A small sound classifier, trained from scratch.
Data: trained on read English sentences (LibriTTS-R), 15625 training examples, 95.0 epochs.
Rows from block 6, named by matrix and row number. Each number is 500 + 40 x the weight over its row's rms, rounded and kept within 0 to 999. All counts start at 0. Numbers have three digits each. After the name is the row's rms in percent of the matrix's.
# convs0: expand pointwise conv (model.blocks.6.convs.0.weight, 768x192x1), inputs 0-63
convs0.161 100:475646456487500434529504467497491499472568459525544502519513528535525517491472482463458529473489546511499516638526509470504523566392427531542480524483478499466511520505448520465537448517496547
convs0.162 099:539539499565549504547493477486514474532467529444623470523467504485487521492496478431525612447503575534517493565516522516512443610531499526494458513490480485453534507485478497465484472577545546
convs0.163 100:498588479447487552528551496495507497491545583498569457503497522490501513459512530498552587491491573591496544580531543455520472528482464504523488536463458505522540506477475544470478502515595631
convs0.164 100:535577447521448509531498520499486429447487502465559507592489486551576570506516489474445544483510509494460493664512532508467522558423496564479467440485473464539505535497459542499487472568499498
convs0.165 103:447529525447561443476517490490502532516500540524526550526500550516482489479420455535522493535458578531504541512581453493567482540471474467518444587550467508466493428498462469480477523505483511
convs0.166 099:569491491578509447546509517489529505476492545431636514575492494513505474497473475444520531494510518496454435538502462524587449551501544513449520535496550493462479428591459527494522540516543507
convs0.167 095:458508546435542459404594497468436483536453508507497522496514538513480440500467463568471445545437487510515522463524419479480535456496480484516500521529553536480485399498492438495480528514463434
convs0.168 103:527492497508511520471505511523550477572465459493535524473420596527470455500490450456468528502442579608566514499549504426540488502456490455478451517433516497480490505470519446479550466544476516
convs0.169 101:492503503574454558494474547485560435523523489483536532491472493474499473462521464499576506499477508518531428510506504496528491506536488497396520442435459540597504512509533520489542523535560533
convs0.170 099:477579519433485477489575469494453509459503472479440463505578517501539475496478496501503527532499478522523528537489529487461622505426416536549509542513497533540637495525478513543519490567575504
convs0.171 099:483485516503513523486544480530523473542524548528516549464475481316487487501540509567527477486530449498515519462431519530540498460496492504460506480545458509494484451460497450555490509522498532
convs0.172 094:596505435579456531543520507485466607535468497464538481476481523531492452575543513460476539525490472529483464489508515468487435589493538544415475531432556446517477522521492549509574566477467481
convs0.173 103:526457467552492523488483485506481508487455509510508528509482479476465474538577489480503495532580398468470467470457509475512444538507599488456537500501490465535482510490478506551520484449466471
convs0.174 113:482475491526515466523482495528484516483481552479642568495475497538515512519492503440540571472473563556503496552623494528514456511506506502477515482512501499500498492504455490398547507540502554
convs0.175 097:527512531493460507503500551438483509513523517475506482503548513489555582439461481570517432478481490447472490475474465493420537456533480523463512448471491499531498503549546525553484560549508428
convs0.176 106:465546516491547481447541528511461509564492493477523508496476570522457438487452435484486498547417542548589522513538440471521464475477468461513467559521498573466528470466486391481525490537498492
convs0.177 095:412457524469488438506526464459507534465450528538472469523522508495504460508419535474505462497487530489501539483585449574575517533486549492549530532599467502433472533524424499471468486403478517
convs0.178 098:411560522391455536491570481536498556502525469525419466526500512454522500505499526554560481541483450467525535520498537520495663435413466504550532486483441519540557519468524522531564437529524515
convs0.179 102:544488457519472465535454489487461533479481459462545514659511523573470478502476465421437532534464515501493493586536508510476498567490499551491557493474514484524536476564469556445575540450509474
convs0.180 100:490552420582490437500440520510497548497535502530603577474460535538507546480481485397435507471478523522486510542589492444451455508491510520441489513503550487533482484500476516451475515476477508
convs0.181 099:539458542471441555513543545451521539506520504511468478474523546508522485475481487469568577554497507531519497523477499488463475481557493460530578519469542527517495526493526471456516527508538521
convs0.182 094:532528494472495522537553503506531510496552575491550476416497508513492517470476512511575589460481569558495528498545519491520420530446455499514436565478463502500554494483496509490454498519583595
convs0.183 105:518529473476472498537548526423409505498471517414496405557636510520527522483476498544530526521462536506515465514474507488422503470482402526493539490437515513523605488551516517539533536559611431
convs0.184 100:519461494490456523504496598464509520484519512485514451469534508478525527460404490488531484485478502469479470493526456524469512402502506482430546475452514513537571549538542515497498526499537432
convs0.185 109:519487529480499614494496486530499529519545478547425468461512483468527512484546505529507480556531404454531535467326552503478531483488526485508478483507531502508506539474527495572517502421429499
convs0.186 099:505485452580588439519468460518513488551468517493554532479483520527482473509492496472467501452461567574511517474607466501590453509508505461540461567506536478459517449498462469504467487509477532
convs0.187 107:514506500467532490459564485483435518505428462460491462495560488509517484675524515547469472477525444472471466498448522502490514498459530500498543515449519492488515542527497491592580497546524455
convs0.188 097:492517499478472549513549530516525460525484513503501500450452544532520518522503475495536504516465539598527478512521503428456485514496418482497491504419479494533489546474549480444549437554524540
convs0.189 108:458521498468496487482509512493517505546517507550534508467506559512462484497457462501497486499448562612532527496536479497511471524469442469502437555506501530520504508459487447453518457535469520
convs0.190 095:549494515493613491484547474497486592562536547452560515425509509479497431518501548526520544451497516519517512441562492460495375498503513481491485559543524462472518465477444467528418532474498509
convs0.191 097:488501416524452491537425498514564548498477531580539559504413520520526505530521533402509567572483509534470495567556489483512505585504499492502482517489499456479451542447464543449542472507462555
convs0.192 106:516484522482483567468530450534486535488510477527412487475503476474530480497538561551520509538514440426503543443373521475465572499428526496551490481495507490509554553474528489587481480451500495
convs0.193 098:486578545431453553472543476541493512459520451539411490472532480447536516490484479553544524570501468473491528519496540471476646473408449544575510475490465505550596529498465525542557431489545519
convs0.194 097:577450497607546481486438526466558521526530492486519546448504480487485416481496480472483492433511476452509483479497458532548393499537558481414543436538560478521487444521460502519444565419503487
convs0.195 103:541513549523527525431511563501470531539518465471522487467518551526466447498442440514478474502407528516570491457513425415495465484452499441478519497471592542511518464519526444496493533497483497
convs0.196 104:505507481520489575564515459526489515441494523534506499411487434503503511567532535526531476540585448499424520508490585490488500509439510569445474513486511492464517570458482526539529473471523519
convs0.197 100:542530514503665466517486460520495541509515502478567501481480510495511486544472490451472507500483556524516540539539523486517490524435512502539454567513566492423565477483427471537504482478489487
convs0.198 097:456509480461492453541544532466438438434470469354478424545573487540511518506482525561507514486479533534460451543519520564461561496480466532503476528432531521484535581546529541508538454597540505
convs0.199 098:522501471542488519501509496485473557507444458517514516496504496528477477595538505472485497524515415488493483515466506482505510554485553514490496529508527463504521519505470486595598515473416422
convs0.200 097:479512574454562497488606540456476474538514507475512478465526530500478481473495489543519444480475521511535526454515472530537529408471456462476498528499576589508534449500502436520488502511529449
convs0.201 097:500623506477468486531542520430405467449497467433521420540532538576491524448467480487460505463449542497522470604505466512478593478451463503552505475474569542524502513539505483482536478539534489
convs0.202 099:475503494424545484533527462548492498475466501469495521552538473470555570494458534564493540502475470490502479544485522498523536430507454498535582501513496482455529483478521511494485417545565542
convs0.203 106:460516516472512549480499474517486527516543448548430473472496505483538496482562525541547479552513405431504544442341543475474549489470479511547475504513522477525543519444514501587492493449511511
convs0.204 101:515487562521570499454531473512511532578527511574493553446464546470438406454479457503468482509472488513564563463498480457487505485513511432513479572497529488484459400471495436543486495452415503
convs0.205 097:440497583405484554455564494514500488521582473561431526412513493401508481472472503585566462502475493498547559425449501490516580422446445474533500526526460534503548502457491444518504443506513485
convs0.206 095:484476539442499494525513493462474542492463543508465450542566496488490488511395549508530513515476504493484507502507434566521498480491552503568512573532501503467506476558455466493499497464497481
convs0.207 101:434573560487497451503587482443420467493447522488453456533533497525450462526504532492556512577481554574532483476529494531506539590499474479573482585503478568553535505515497455500509482567531492
convs0.208 101:494506500492555500505498498522523495491477507474491536519416503508462522489557525525542512532526469530520475498462552463522441538516528500497422513509462485510470526455526506521516463518522571
convs0.209 100:525514527501585476469543501464477446498442480443487477516509550519425452537502485452470498494478503548548468540489498477531465521495468474513402569506531540483504465496507468546473513523480479
convs0.210 103:522487526519509535471533527514508491617477490470504475460462569493463469522487471514502520540493536535597460501490498445513468522461496398485440548409525531486512515477534413485577496551505487
convs0.211 098:532487511531464518484501571519503458553549473497481490474486554500438451512507475506500465560491518517561440466455477465487504524527510420452492479431510560530421506447590461468628476574490483
convs0.212 099:468430471564437558505468538527552458534503520543529551525463501505581534474508450502511505491488541524456428532525511464522502476606491510416596445432482526549487508501541523422484510542524498
convs0.213 097:506501494527494563494484523510510510506490524521504529491488480482456495523521490523524454540553398500507500480460516500537477564501611470414482511521507464525487469486451514520531513466444453
convs0.214 096:522463469552514504496488497460496534514450498536524525509495456511462454558586470496487490524544406464477483489478512496503477574492545516448509494533476489554497472520483519595552543449444468
convs0.215 101:586433499588536530481471510467496512530487520468518485457508490524436468549520492516463487484524465506457450432518546498502453491552557540407498514477551484461448512509512514556530539464458448
convs0.216 097:524561480471636472525508440512464542492509520475560493444506513461521458492486513525498557485486541541511565505549481500511422497480500506556428586542517504430591464486449450514454508504512535
convs0.217 109:460528551469478542504544466554474478504507478544394470504530446459518513489530541527509493527526459462522528490387554482483585500466469484555520495508481557527536532469523488589503482470525514
convs0.218 116:481492492490487446503494527487494514497488539501594548526464510546502520495469487454527535497483567563509480561618490519547491536481527501499492531515483490499522476521471519397544491554502514
convs0.219 099:480505534469492515447593544478440500573517461496492488472510603509498474478464485477485513539409532505598488484503455487476537448467476449489475503477582586508495450489532378487548491524461487
convs0.220 101:498492440551454454509408537466542506518556507537554515547484593475516494477457462449485530432445536529498501552532409538510483496530488504493562480513531505481498467508437498450434538485482492
convs0.221 115:476510469504475489545500507528493519504499532514603537512478520493508490494469486435508555498468548585503511564631480515521484534518507501490479527516475506502528496494435514412534492530517526
convs0.222 099:505547476484479495520504476535562481536540552496563569474478531489485519466523486496533532489534576614487551502546506444507404553498429523515461550469491508510539479456511486484479498582512617
convs0.223 097:578499459536482508527489504490479577537493516461598540496450549521482478507465476428440511521467506560479506523563446496506489492459521474494468537480626457463558442553463461493502560542447462
convs0.224 099:570535491489480557430491522542453554533528410513511510468485544486512451504462448444468567516422517515600512530501477398474529512450498397509529497443572503507563477466500441509502497505491474
convs0.225 100:495516477490473499531525470414451546471445517459476456514604483562516500536510548524503531512512500482413505525469567503421536529468474553509537496500511507507535560552486592521551461480504491
convs0.226 100:412543520458461541500536490493514493512564498556422497433505489457523508464506486584588487519479446494544582476472515535499547438434464465550475500495464543538521515456559480539506450519542542
convs0.227 102:541448488556514548517482470535516575492496502524523528461490455477452504564574514469493513541623407450474498469470521491483487529505602498442479482465504417469482485496481474564528507462441475
convs0.228 096:453474449473564482466511443556518523535532454532531536471452522458523494514520505497468515419520511593543538523524551481574472520451452464479466526544524506459511456436464447460451462535519536
convs0.229 095:562470528547498566463525490498496553500513468534480486459518491486483456525540547542484465481531413426487518467401512487465499517500562492428465506493572493461468558501537479581573492450439459
convs0.230 105:486529502503483468524516504486435463486481476465507478650521531555488518500518450493460530580471531481487485611508511486469509564486454523513493478465479506547537479571483551475568537558562477
convs0.231 095:507481537515501575505448487545595516548542510577485588461456463396484469496543493531528524498519451447516517422424528495496496470473545461483473464526508490464447503430484493504516490506460508
convs0.232 094:541479551549567510508505508537593468488556506497499510420508476413496464530515481533534497445521489440491560468446535523538483427496451491425484483530538500438482482464491485533487525476494526
convs0.233 096:493398467527457528451422477549562438526519490513483603458390486474516546466524461484459523446564458489510454463475514476526448492569531516447592444486439482533415502508467544478496501475460520
convs0.234 095:535535524468529545510525515530493541515573475484548530503548530474517479480510422569505561463526475455544560506413552488494461460414458536487547470520568509440462426496440502549518511502504474
convs0.235 104:457543493456487429528501485509506433466432520484528492540491496514500517528502514499510524477505541569490488543595503530531491525525457505565537565524407490517551437510486520442453466574571541
convs0.236 097:539472467536554469549469585419497520526480581465520538473492565507443498489510464535479407440519524525472477445507462496512464500590492565400455478516579504440442468531504518489467571523465460
convs0.237 097:514582464521553509526501490540443515514513508506588505431497528497503503524502532481524544440477570583519552558537513501523484523430516488569447610496545469437549473473480503522452500520523537
convs0.238 101:470469481499475542547519514455462563488456528462509504516532445533492518515517537544495545479536478461395475521483584512495478514494497607488515501502549454460496548536485577485551506510512475
convs0.239 102:474518482524459486536506497493560508516500559488555537460442513547467500532497521464525545490523596589502486506570504527539429578497473468474451553491467497450456556489486496406507436554505581
convs0.240 101:554524489526526421533481528457480461516437551449582483568471517543482501522492490457511508483500563488472460543524490544519457558579543511535501498524481525497462414531486503488461551574519446
convs0.241 102:511441514522429544499455564417519474494490501491491499492532524488552504509484467526511509505511544482493492496509476507475495468560481506439602468462507506517525510559565513474497539509548486
convs0.242 101:468494450556465470473479543481498552559588457544542534468471549519513507502425497480461475452439522541530494536571459480502509513487503458495539467501547514527480486505491484429452520469469506
convs0.243 104:519459507546529510466506496504540468505474516508528543515495432473469498515562471514505507501597431480483487449492500521533458539524617492436496498524452424522453494501484521530504494493500511
convs0.244 101:444515558414515553472576544536514490526533460510442453439495535453512524453498546583532458481490472464535550493467511475456560427458444451518466524539499548503491508431561417537497445559497482
convs0.245 113:506462485508495447530476501498510522510511522496662566520448501503521493510453479432506569477485576538498494545611477528536471516519541515482496528513478498496495453498447496437525497566518527
convs0.246 101:544521441583476449535436516461513503530493520483635541541468551501524481513489440436482544443482554533493481569528460478522465514537516502446522523490544533493500454528443496451452537513549493
convs0.247 100:492553432517474424566493490481429468479405512493519467617517521557462507533490471474471551552494568508475511598510532499468514624460471522534466527496462517532485506558476523462533480510480508
convs0.248 094:456413507429557468511510476515497473481436499440516431469486446513522573540532572528515472376564465512500423470509519554502480449529478441482514535472484510446465573523516534530477464585547500
convs0.249 104:524506476548498478535466480492546501516490578483597523483478501481493513514519504463538540460496620577487472544564486534531434582545527509482460532488471507451474497492456494408504497554528559
convs0.250 108:523524475526497506552519512532502532512532557505621521478473507496507484472466477479523590493442585588526470537595433461509453517424503475495462526489488461482527482489453485427511510547498541
convs0.251 099:504487505487634471468546455538492480578431505493508511477498501487441427515453512496522506551464551560561549492538465512539495519455513461548402596505517518426516456487467403489521475525463487
convs0.252 103:474468516492522501472543497501470408544486536498525543524459544512420479473544467483455495436514503567538480432492495513582462513555485497511465550506516581498449446457521469481518455544501510
convs0.253 100:567431529545510529488459516539576558534540475562489500414470478493502453522486539428500494556478475464495504494486510466525494506471606420493480490462507489490496586437500416504524497409433519
convs0.254 100:523485475515471547517495501529553448545455519494506519497422527508486553528507496443535545512505552556531464512537516473527439548502501477447458493428458522492502542458535498444588467594560587
convs0.255 098:540505529510573456431520499495456518574488495513569539492508522491465407507489445507456521496487520533511567481505455481559448500514502464517493551563556498474504384510442473501480507445443449
convs0.256 104:469516464526459524440487489547520501528481449542478519508374523486501476511522498413472513518506506526515519540531538413468514537472503512488426516448500477523509558453541526476555408531483550
convs0.257 097:528446464552506503492437457549576515523494448541494537507375509494510518505486496433443527526506484478520516502501505475549488522505566448471480458528461481499452523491440482504532504399420530
convs0.258 100:547414475562500528529471533453515541559504538511530530461467494475463453506554463523488437472532468461466454459480510534525456510535556531393455526505554475492419505523462537500510551486448451
convs0.259 101:478521473504495424573479450478482475470435536492539495563477511562473496537497516448457531473489546532480483566552504500539484647489521530546425559498501491496535529500450523483541494490495529
convs0.260 106:512475510510492593447484514514540542523510461535447498459449490471519492505543504513488481526525361418517528476352540464485527478493527495499459462488501476494479557462535456544507501419450495
convs0.261 094:474534510506474540559503562470514584518550661484511465479541440500518555472480506530574491473512515532438511452525449543488447460485494505518476505526554484494558526533485509508461538521569505
convs0.262 100:609475469552512504530511501496498588482458495490539496506459467492485479611543500489500499505563432477498486510488539467516473545460559512457498502480520493493504547530479511583548522509492464
convs0.263 095:477520463481453463480498421513472547458434420536441469582461485534486490593496540422437524589503492488538495552496528510527532562485515482560499495501461495503482536515479523536542441427452508
convs0.264 096:480403487465538492480496508511526460465412506450474471475482457484506516594559566529485469428539469518478421465516513520514490496518535439508526573425490456480487581517516494556516476562535480
convs0.265 096:500492531564515491481498530451496401490509534451500515497459494487465501473535496549535388489475460489519427444490475560547472512611522477431482449503450532617470462499529515510456531522528485
convs0.266 102:474582516435467462539578536457401493485484541469483428588634502538487497520480518552497568512475514482494519543510482622481599478463465503557502556504524523466479496537457501500548488539534463
convs0.267 107:535530524489474561479538465535502530522505491543412467468514488436506517508531510543534472543538435419494532468329544485464564494468508493548489499527505488522536522474515492597477521457500525
convs0.268 102:552494473546528486545432524542553578527537557512566587469474487473515492461499481461492546489495498535491539497549486502499418505479595493468433530551528476393484472489423504458511479462412507
convs0.269 101:532482490498500530448496531486462510409475441507456478513493496504502512525499488502391393493509433432503468471461485460434553492464538529496493448444515476498498538560520545526544543456474393
convs0.270 099:533591516474610477512526426533469506537506504473544490499520517467471485456473504490516548497491554523550591549548505485510429554416502506575466594520510490456563461499415453534444496475521519
convs0.271 098:482416466475531492483520512463481487483416480445475474507495476533499485550538560516473475443545424474501372464492503506522497490525510498498509539447518518505462546517505514521536488490545429
convs0.272 097:485510514546481509513496512482490491449435527504521524450460483481444530521526493489493483466544454537492489508564484471518481550518634478469481523466495474508482516503518489512509532554496470
convs0.273 098:569505449566565397511417484499509576550468503466566523516440516553455447514507484418405518492481528529485488532550449465493474541511507479539427520491530461444447498496455492463510525454435479
convs0.274 104:422489505451531382532497486493506422477446544489523532573493477509520522505495548468480505451528524552524468546540476548594465520565471486524529486548454512524469464501466503443467475536530555
convs0.275 101:528457489492545435533467504476498481530482548431619530535474526547483498514465485517510487474517552495512434493565445559546429525596531494476481503539511481460489416527449502451453507528534493
convs0.276 103:498502511464469546497593509477370509522434493489486479530582501541493458586512482497509494572499509501528507503490499479431546451440474505492525539476564494524580468528503512543606516532496400
convs0.277 109:519475506461526527501526448497516565486512462518477499454523450478530507527554568498529553490543358466500533465438572485495512509461525470489486510475494459429529585464489497590514465503486510
convs0.278 099:503477530507442501504490599462511509486552487461463475490519501486531529469447495484508476498484478488498470466493438500480541427489517459441560457443545534549498541548539498512517529513511448
convs0.279 095:538498512516524572479513500494516491520496510518511519450506488456479429529566503550516487484574423463554510465419550449497516498434537478492468493509489518535550497482510477590513534522518479
convs0.280 109:504472489490482504483529469477467494503406442498503480496532482489484481699513528511498488488523444487501467468494517475501485527495526501508512549462497495501513504517487493580569505529511449
convs0.281 094:517496542470487533501465483548568496554527562532496565427439457395522522518543535548605539478550436461499511431482485554553465492511543523457475530559463488453466492452502474525487510518520522
convs0.282 100:491469357518459521525454467491477506525530499545491565540483517498531558528586532545518513451515485524474502493500557541488476547517463586470475510524485486522469548485496565479520478541502529
convs0.283 098:532481488533497435507472504432544499549504509479539495594478573484512512495472451456537533456465538515459528538547464527533501465521483539479498472529477536509586412542449509460458569496530453
convs0.284 105:523504529501493616485533499530479553520546502529406503462530467454529502494540498572541496539505438457478543458386542506469560471472529523508478521515520495535532508458506470577526503448485494
convs0.285 096:509494477476490502496466521531481610492527454497481472413513510531512460513459532463451468500445530528530492480506436491435509512441480456520537495467620491428482582511506474468575440464480490
convs0.286 097:479587486493505371540480446495509534482454518477498486495521509527478488511421545480493529498468571521488542508607495546532472553456500479562466565573480493434525498498387500498487471455450530
convs0.287 102:535452476527517391549466514487521482521465597455622517552485497540489512521486475449487521492476561493512463535599459535514415565593519509472501504517492500485490435497495510463491534545509493
convs0.288 098:533480484457515479535513519450418589512475495439528495505538508584500492511467511512445461531454516547486471502543463457404542490485498495513473500489647493477512497553541492488522570505446410
convs0.289 096:575565475476492474478497501520486464480532422469479408438542502448540483497538530497506484421520460513540508518423514474434517490411521455516512493438465556534609518494557470637464488481581469
convs0.290 100:479489536498469517504523590427506499480548503479471489462554522465526529461456467521528437476486487480504459467504454515458550420550464533439599445486457508530530484514537501488503550525546467
convs0.291 095:592508529522510541479534503534486514502546458498514438389518466494535468505525543507500486423530441487542523467439558461501511471457530433489499504452506491487549498490501470601495522500526463
convs0.292 098:470592406498420472521473500465452530448507428509521508573486545577555502533474497447468521492458532534466490623511529496457550532464494546490496488488453501577551515536465545513514529459485503
convs0.293 100:484512434482475505591501486500483540535456541458478436462511452522522489528483550520543505495487507522446477462503497498478486531464545567510454590468521442436536607523511527501574489568512470
convs0.294 102:481562482495535500507561452509512447520470537487582554564492546515481512497534480486517534466513560579492498579533531524575432575502463545529458549529442513518524462491465529490497508547530557
convs0.295 099:490536547476586520447568570488444420512536502479506514484501532508445483455498441570512440430491518483512506466484482472531472476538485520486437519538556566486486444505492430522483516526508466
convs0.296 097:528475502502517517430479463509489500502458465461487514521425525526502492508552513473457484598524526512496475492471517370490500524457491540513450478458496509594554491448562502517541505548508523
convs0.297 101:525474432530462455607473510442467528472525519468496528545546486552494514515498491526520493510517482441376491525475530563456510547493484615474546496495506498536454539566484610502500511432463530
convs0.298 099:467485403517384481476494480454494583470451450537441470569484522540562530576526519384418530572483514507514456549505524497476545563473496523525528474437505467580500519530499489500534460521512521
convs0.299 099:517534391549452512536447481517471548557479472538576538561465540518539509543495450401477591494486539554520510663499487476469470543476508509510512469520528475507537442494478505435543517525454487
convs0.300 092:496525411533484464552487513493502571516487513555492551409444526532512508523467484505479470463474558552508537504543473495462522536467451538470447533518549479458426555473528484434507451477381558
convs0.301 104:515513517490483523516486411534485577497482447516448487516501443497559526551527518478476556564523446477511513534436593495449554501407507514539504454510494506518527511482501470572530481495482502
convs0.302 109:473550489547487489497492545501482459530553511495545539493477568510498501458451447445522514465448605560514527555547435498549491502484476492482496500490524517522524435503495483422489527538506525
convs0.303 097:479507432499479525509441455532503597522474464521453536522491527520503495544459483429432511590449526525482523559512492468476556532500460475546485527511550446470506515500487481465557475459454526
convs0.304 098:460587467465545517542544471558512486535494518482564537481465489451486556488505520497578602448516525597548517537547507451570455474464475500494468529503438504508580490425439488471469459579572590
convs0.305 106:491537524475512486447536532475470442452535475494494417515525522500508451444442444469447448457418539531499492483455442469483556468481499504519514504460545548494516465532525475482458515490545455
convs0.306 099:523496495493479541486518534484430513474442434476465476480504521522496474531484515507430430477482489484505465470485485426447549477454550485472505502447586511489503520545570472520549553508509344
convs0.307 103:496508509504553502487545505528503506545477482490506493448501523495432467520487489492492537533427572572565507513512489494541476533493502437536386578472517534486505507481491422473557480531466494
convs0.308 106:470512451533470475522474498517510509535536517544606543477468541492536488534481474449530534392488556567520484566564464511537464517528500480466507511510506474486470456492476520378463465515509546
convs0.309 112:504524505505515474547488524526517538499495536482675534499464513509505497507471496464540549501505576582502498564643487504533445533461531496497482523500500513489540489512448475416508479537536532
convs0.310 091:570537470507580488509501468539491515483539539460606481457497516501510458541453525492550578426480601565498526515528521489499419495497488494510452571512534501435583512464470488484435501468537540
convs0.311 104:528527468529534453486531462495491465531505537464628501531484520564494476471473502436483554463485574584519513574561476505529448521504519529497486512512509483494555416538489468430418532517517514
convs0.312 107:543461446544465500542505459486527557466492520497504483471503450496515489573545563504501505511579427448442479521496553479498476513451557533492533514466518458495514556520487573555530513522505475
convs0.313 109:528467505526507544477543528489474499601501463499488494477484525514469442529478493503460504519434514558671497491506511470477485484486474377493474509476541538518514506452513372526583513564453477
convs0.314 095:427507516406529487481520477520530494501493475498464475440470500431572524510481573556544492396493481476522503477476498503528542431508448468509508566488484559429527547465533472511444403567595538
convs0.315 104:500526535494476586484509456511483527498519443549451508508512505455522527526539535521498492533534405437503537480342564486448556494443558513530474475504488469514553535462542503567523485439495498
convs0.316 091:527469466498509533602442547468557534474508658462495506447513491532507542477470521513535493462508513523450464480517509539451418460543501526451449502500550440433447503515511529489476526555493516
convs0.317 096:522421533546585478481518461485541461491548531507439483436512430517475502488519497539560454443554452460429493429454453568532447491567510510436526522535528473494415554490479556512464510439523510
convs0.318 104:482499464453483467514522505496481428502436511435527492596501534526502534515499499427477560492480557565509479578534504500510509518520440510534538484474436489570521477505495510453494491580563527
convs0.319 099:518542501468526449487560492480408445439469446374482420588608513578527545491501518485483502500515479520469439517443549498459544536484407527554518470477498530576522475549521489539475515546571476
convs0.320 097:500543501419506465533555505509445538496518456482505411480579456482561502508468493524550535441476497512535515498460523462493507505398467487555527565496533494416578532482515470484563437550564524
convs0.321 095:473536516475487538502540512499473592518527526489528569542534498453464438489500402561515549581491451466521548513479511501539468489458466567498555503554540494485554447521409541509554527536490489
convs0.322 093:491492488486441510590464565465490603496491604534492507438530484522559501488497526576558486471494493460459526461495486531467519472521502520467505521534559506456464527524539478489478489473496481
convs0.323 098:459539489494509391535493465474478512511469541528484506473503496504446459484449527481489452517484542528511529475596459535526523555496525464514437565594499519444483489520484457482514488469426539
convs0.324 090:504510504471491530568496559465480554502540625479478508496538490474560563456482512590558483490518520470443517441527476517430503451538492578489515492526571467506514496529541495492448525500494490
convs0.325 097:507532462503544503492557512542522441548560480501555571475429557489509489473542444549469471481523490514567558522483498454539504467449445482450433499533456539521526419397501477516518476529511528
convs0.326 098:515508480590481480581446534511530517512501551510545583508428460524461466498470421488476554524508505483491481513496505514566454510458509526458525488475476445434445494536437545477572527526467549
convs0.327 106:518431479491498497479513469514501541518466506525511501507499454475487519581578537500501503480559403476497484513487544507534467500511564489477521534517532476474482546497472498574522502506477482
convs0.328 098:546500492550567474460538498451436511537446486422502481535503557558507439577512509453425506507465507506505480483491534442449461562481487504524428514490589516524518474505489506538535532504453418
convs0.329 097:507412494466548484467533507499502496503410488426446475494484474529481564564545583547479464443524435500493402460473512550501484488522523482441510547453501491469487542503541525529530474508501438
convs0.330 096:497559529492487454552473502488508502519525524522508482404497536496467480472431561529520464492448549494524559464582445574542488552487533460516430617538499545473490492486452452459514499462415537
convs0.331 102:500565485505523485497503490516523480512468506467525506490438497488465495532531511493523542501472520573519512490520509474528414600494483515507403576503482486503521510466529499512507473553498556
convs0.332 099:520508557516514462478554542457443510520522487482515500492532529506534461492443460504442476488418495504538508475511424461488549413480491456501528483479571542509498429520497442494479528488484432
convs0.333 104:520476505522432569528478537468494493457528521503488512499552499476532521497522467601543443478526471427457506448430526501482508490572492532496607444488505542562501491517532547509471524524527477
convs0.334 098:474522549427505493423578561481426519574496494513492510522494561487488470452446457527455440544418510517578513475526477467483516468507459483509457484513546558538477429458515400514501515542475444
convs0.335 100:462561583515549477466548539461481433538571539484485490482537505456450431433481451556564439452486503476550547472483389546573496467538488453502497458509524571516490426491462465509463557501502447
convs0.336 099:541479488501390560495509530472538499550523484516501522501508522490555547477462443475547551509469573489500484502508499454476498479556471494449597445469487501534526520536499511491469559497544482
convs0.337 101:445487503444485540439507480637499516535508439545445529436467499430555526499511542504482495511521462511520557520463538468515589454422498492528487466503450517546488516408505455528507417509507512
convs0.338 097:573505438536481556542491510421451484437455516402533466595540500543525559557546479444489518510500500471475441588443506476435533591483498574528486433454536450535526509516476505512546539527531468
convs0.339 100:527510494456514502506593483459387572487456477425477419470549469509504461595502538575510490486490473496490461470466558454470515518436486490512492566470543523510524547539505517542551511518520450
convs0.340 098:531512437508468579523538477569491567524550424499524582530511502477516501516541451495486560457503491466524573495468574435512469446397478554471520490519607431465539431497469492543500496496481483
convs0.341 097:475439508501554422549495507545486418484486519483448425513433443493523534501517603522499459347527458548496468442522524531533492452578506488475445525470518512425469559480558496491502479585540534
convs0.342 096:514476511475505461510539570480454507516453512431475515525564517522526511462461464536452422507491497484482481446529471487443528421551477523468548446543541498490501430553502488536446568508465349
convs0.343 098:495567525466563429539529476480484468488500566449517509592557476532501548487485490475554550498542526533516536536542510591533465536509475543577455539554493511499574463468443534497430519539566535
convs0.344 096:511463536510460561504540576483533419551502486499472479493463522521485497466484481493534478578475502505543433492459492502501502486519495453447520461435500550575424565487625490473592485521486509
convs0.345 097:553485475566496500581438518530535581512534529551590558484430499518499490497493454442461525523515491522484524556529462495500437493429547505486443477493580451433465481514445508493525495441453500
convs0.346 096:476556468509494527602492489472455584533470568497511484493525487535461495535488533495565577521517497545429506504545491473502480578458524549513413598473540466440484532540466520499562479553493506
convs0.347 102:491490503481513494485467453589522475513481448564483591497373471465484476542531510488476475555500479471506514486513502483538494500470523531511489556529436483471461501440477498513521447469402537
convs0.348 100:508561435547485472554469474516540499512485520507580533515456528514489533521516487403501582525497572532501504617576504517497477611482468504513439512472482486469497521495463503417517465499497528
convs0.349 098:520501511438469506534547434559460593499442424518458469479535488486637527529491533472464568467513474476532532513471575464416575447427476481552525540496509493449568535481501473541532433441528460
convs0.350 101:511488534474584494492566506506466503556461507475499485475480554495405421516505528523479507548442534512596493472538492461507491516464530445553424567472536534473530469467505393498525478479482435
convs0.351 098:458446523518522514508501475518503448437475519471489533410471394424462464507536574553507490421569468441483523403472542554560473510497509494506471492530493525417449527458504479536466432495494540
convs0.352 094:538441511525535463494497508517560461432489524496534481415439392453554507516512537477517520389548489478460525468486535542542466461507524467460477505467471510413532576443503504534476468526550519
convs0.353 097:516551464447509459506539500460433544470486461470473397528615525512555515520502502510455495471481509490465514522492492542448594456492465522557517520486536492510590488553484466547461513562557449
convs0.354 097:446492612478605484459586485453481498545417502504430503516538512477452426531433491549492459528490517528520511436511428508557547456498494504543481518528475512469517408512461436544516524494474431
convs0.355 100:502573480492475463631480498470530507438512537439516450500580469502513535504455494548527520495463527542369475510504491511474521503452460568520473520487516495475538529577521577508515506544537536
convs0.356 105:508463515526426518502490567434540480494584487481484465467527532500538533442457495492526484468488506505501467495472421530483528447496493489423552450457537534531545513527525503487506531519568494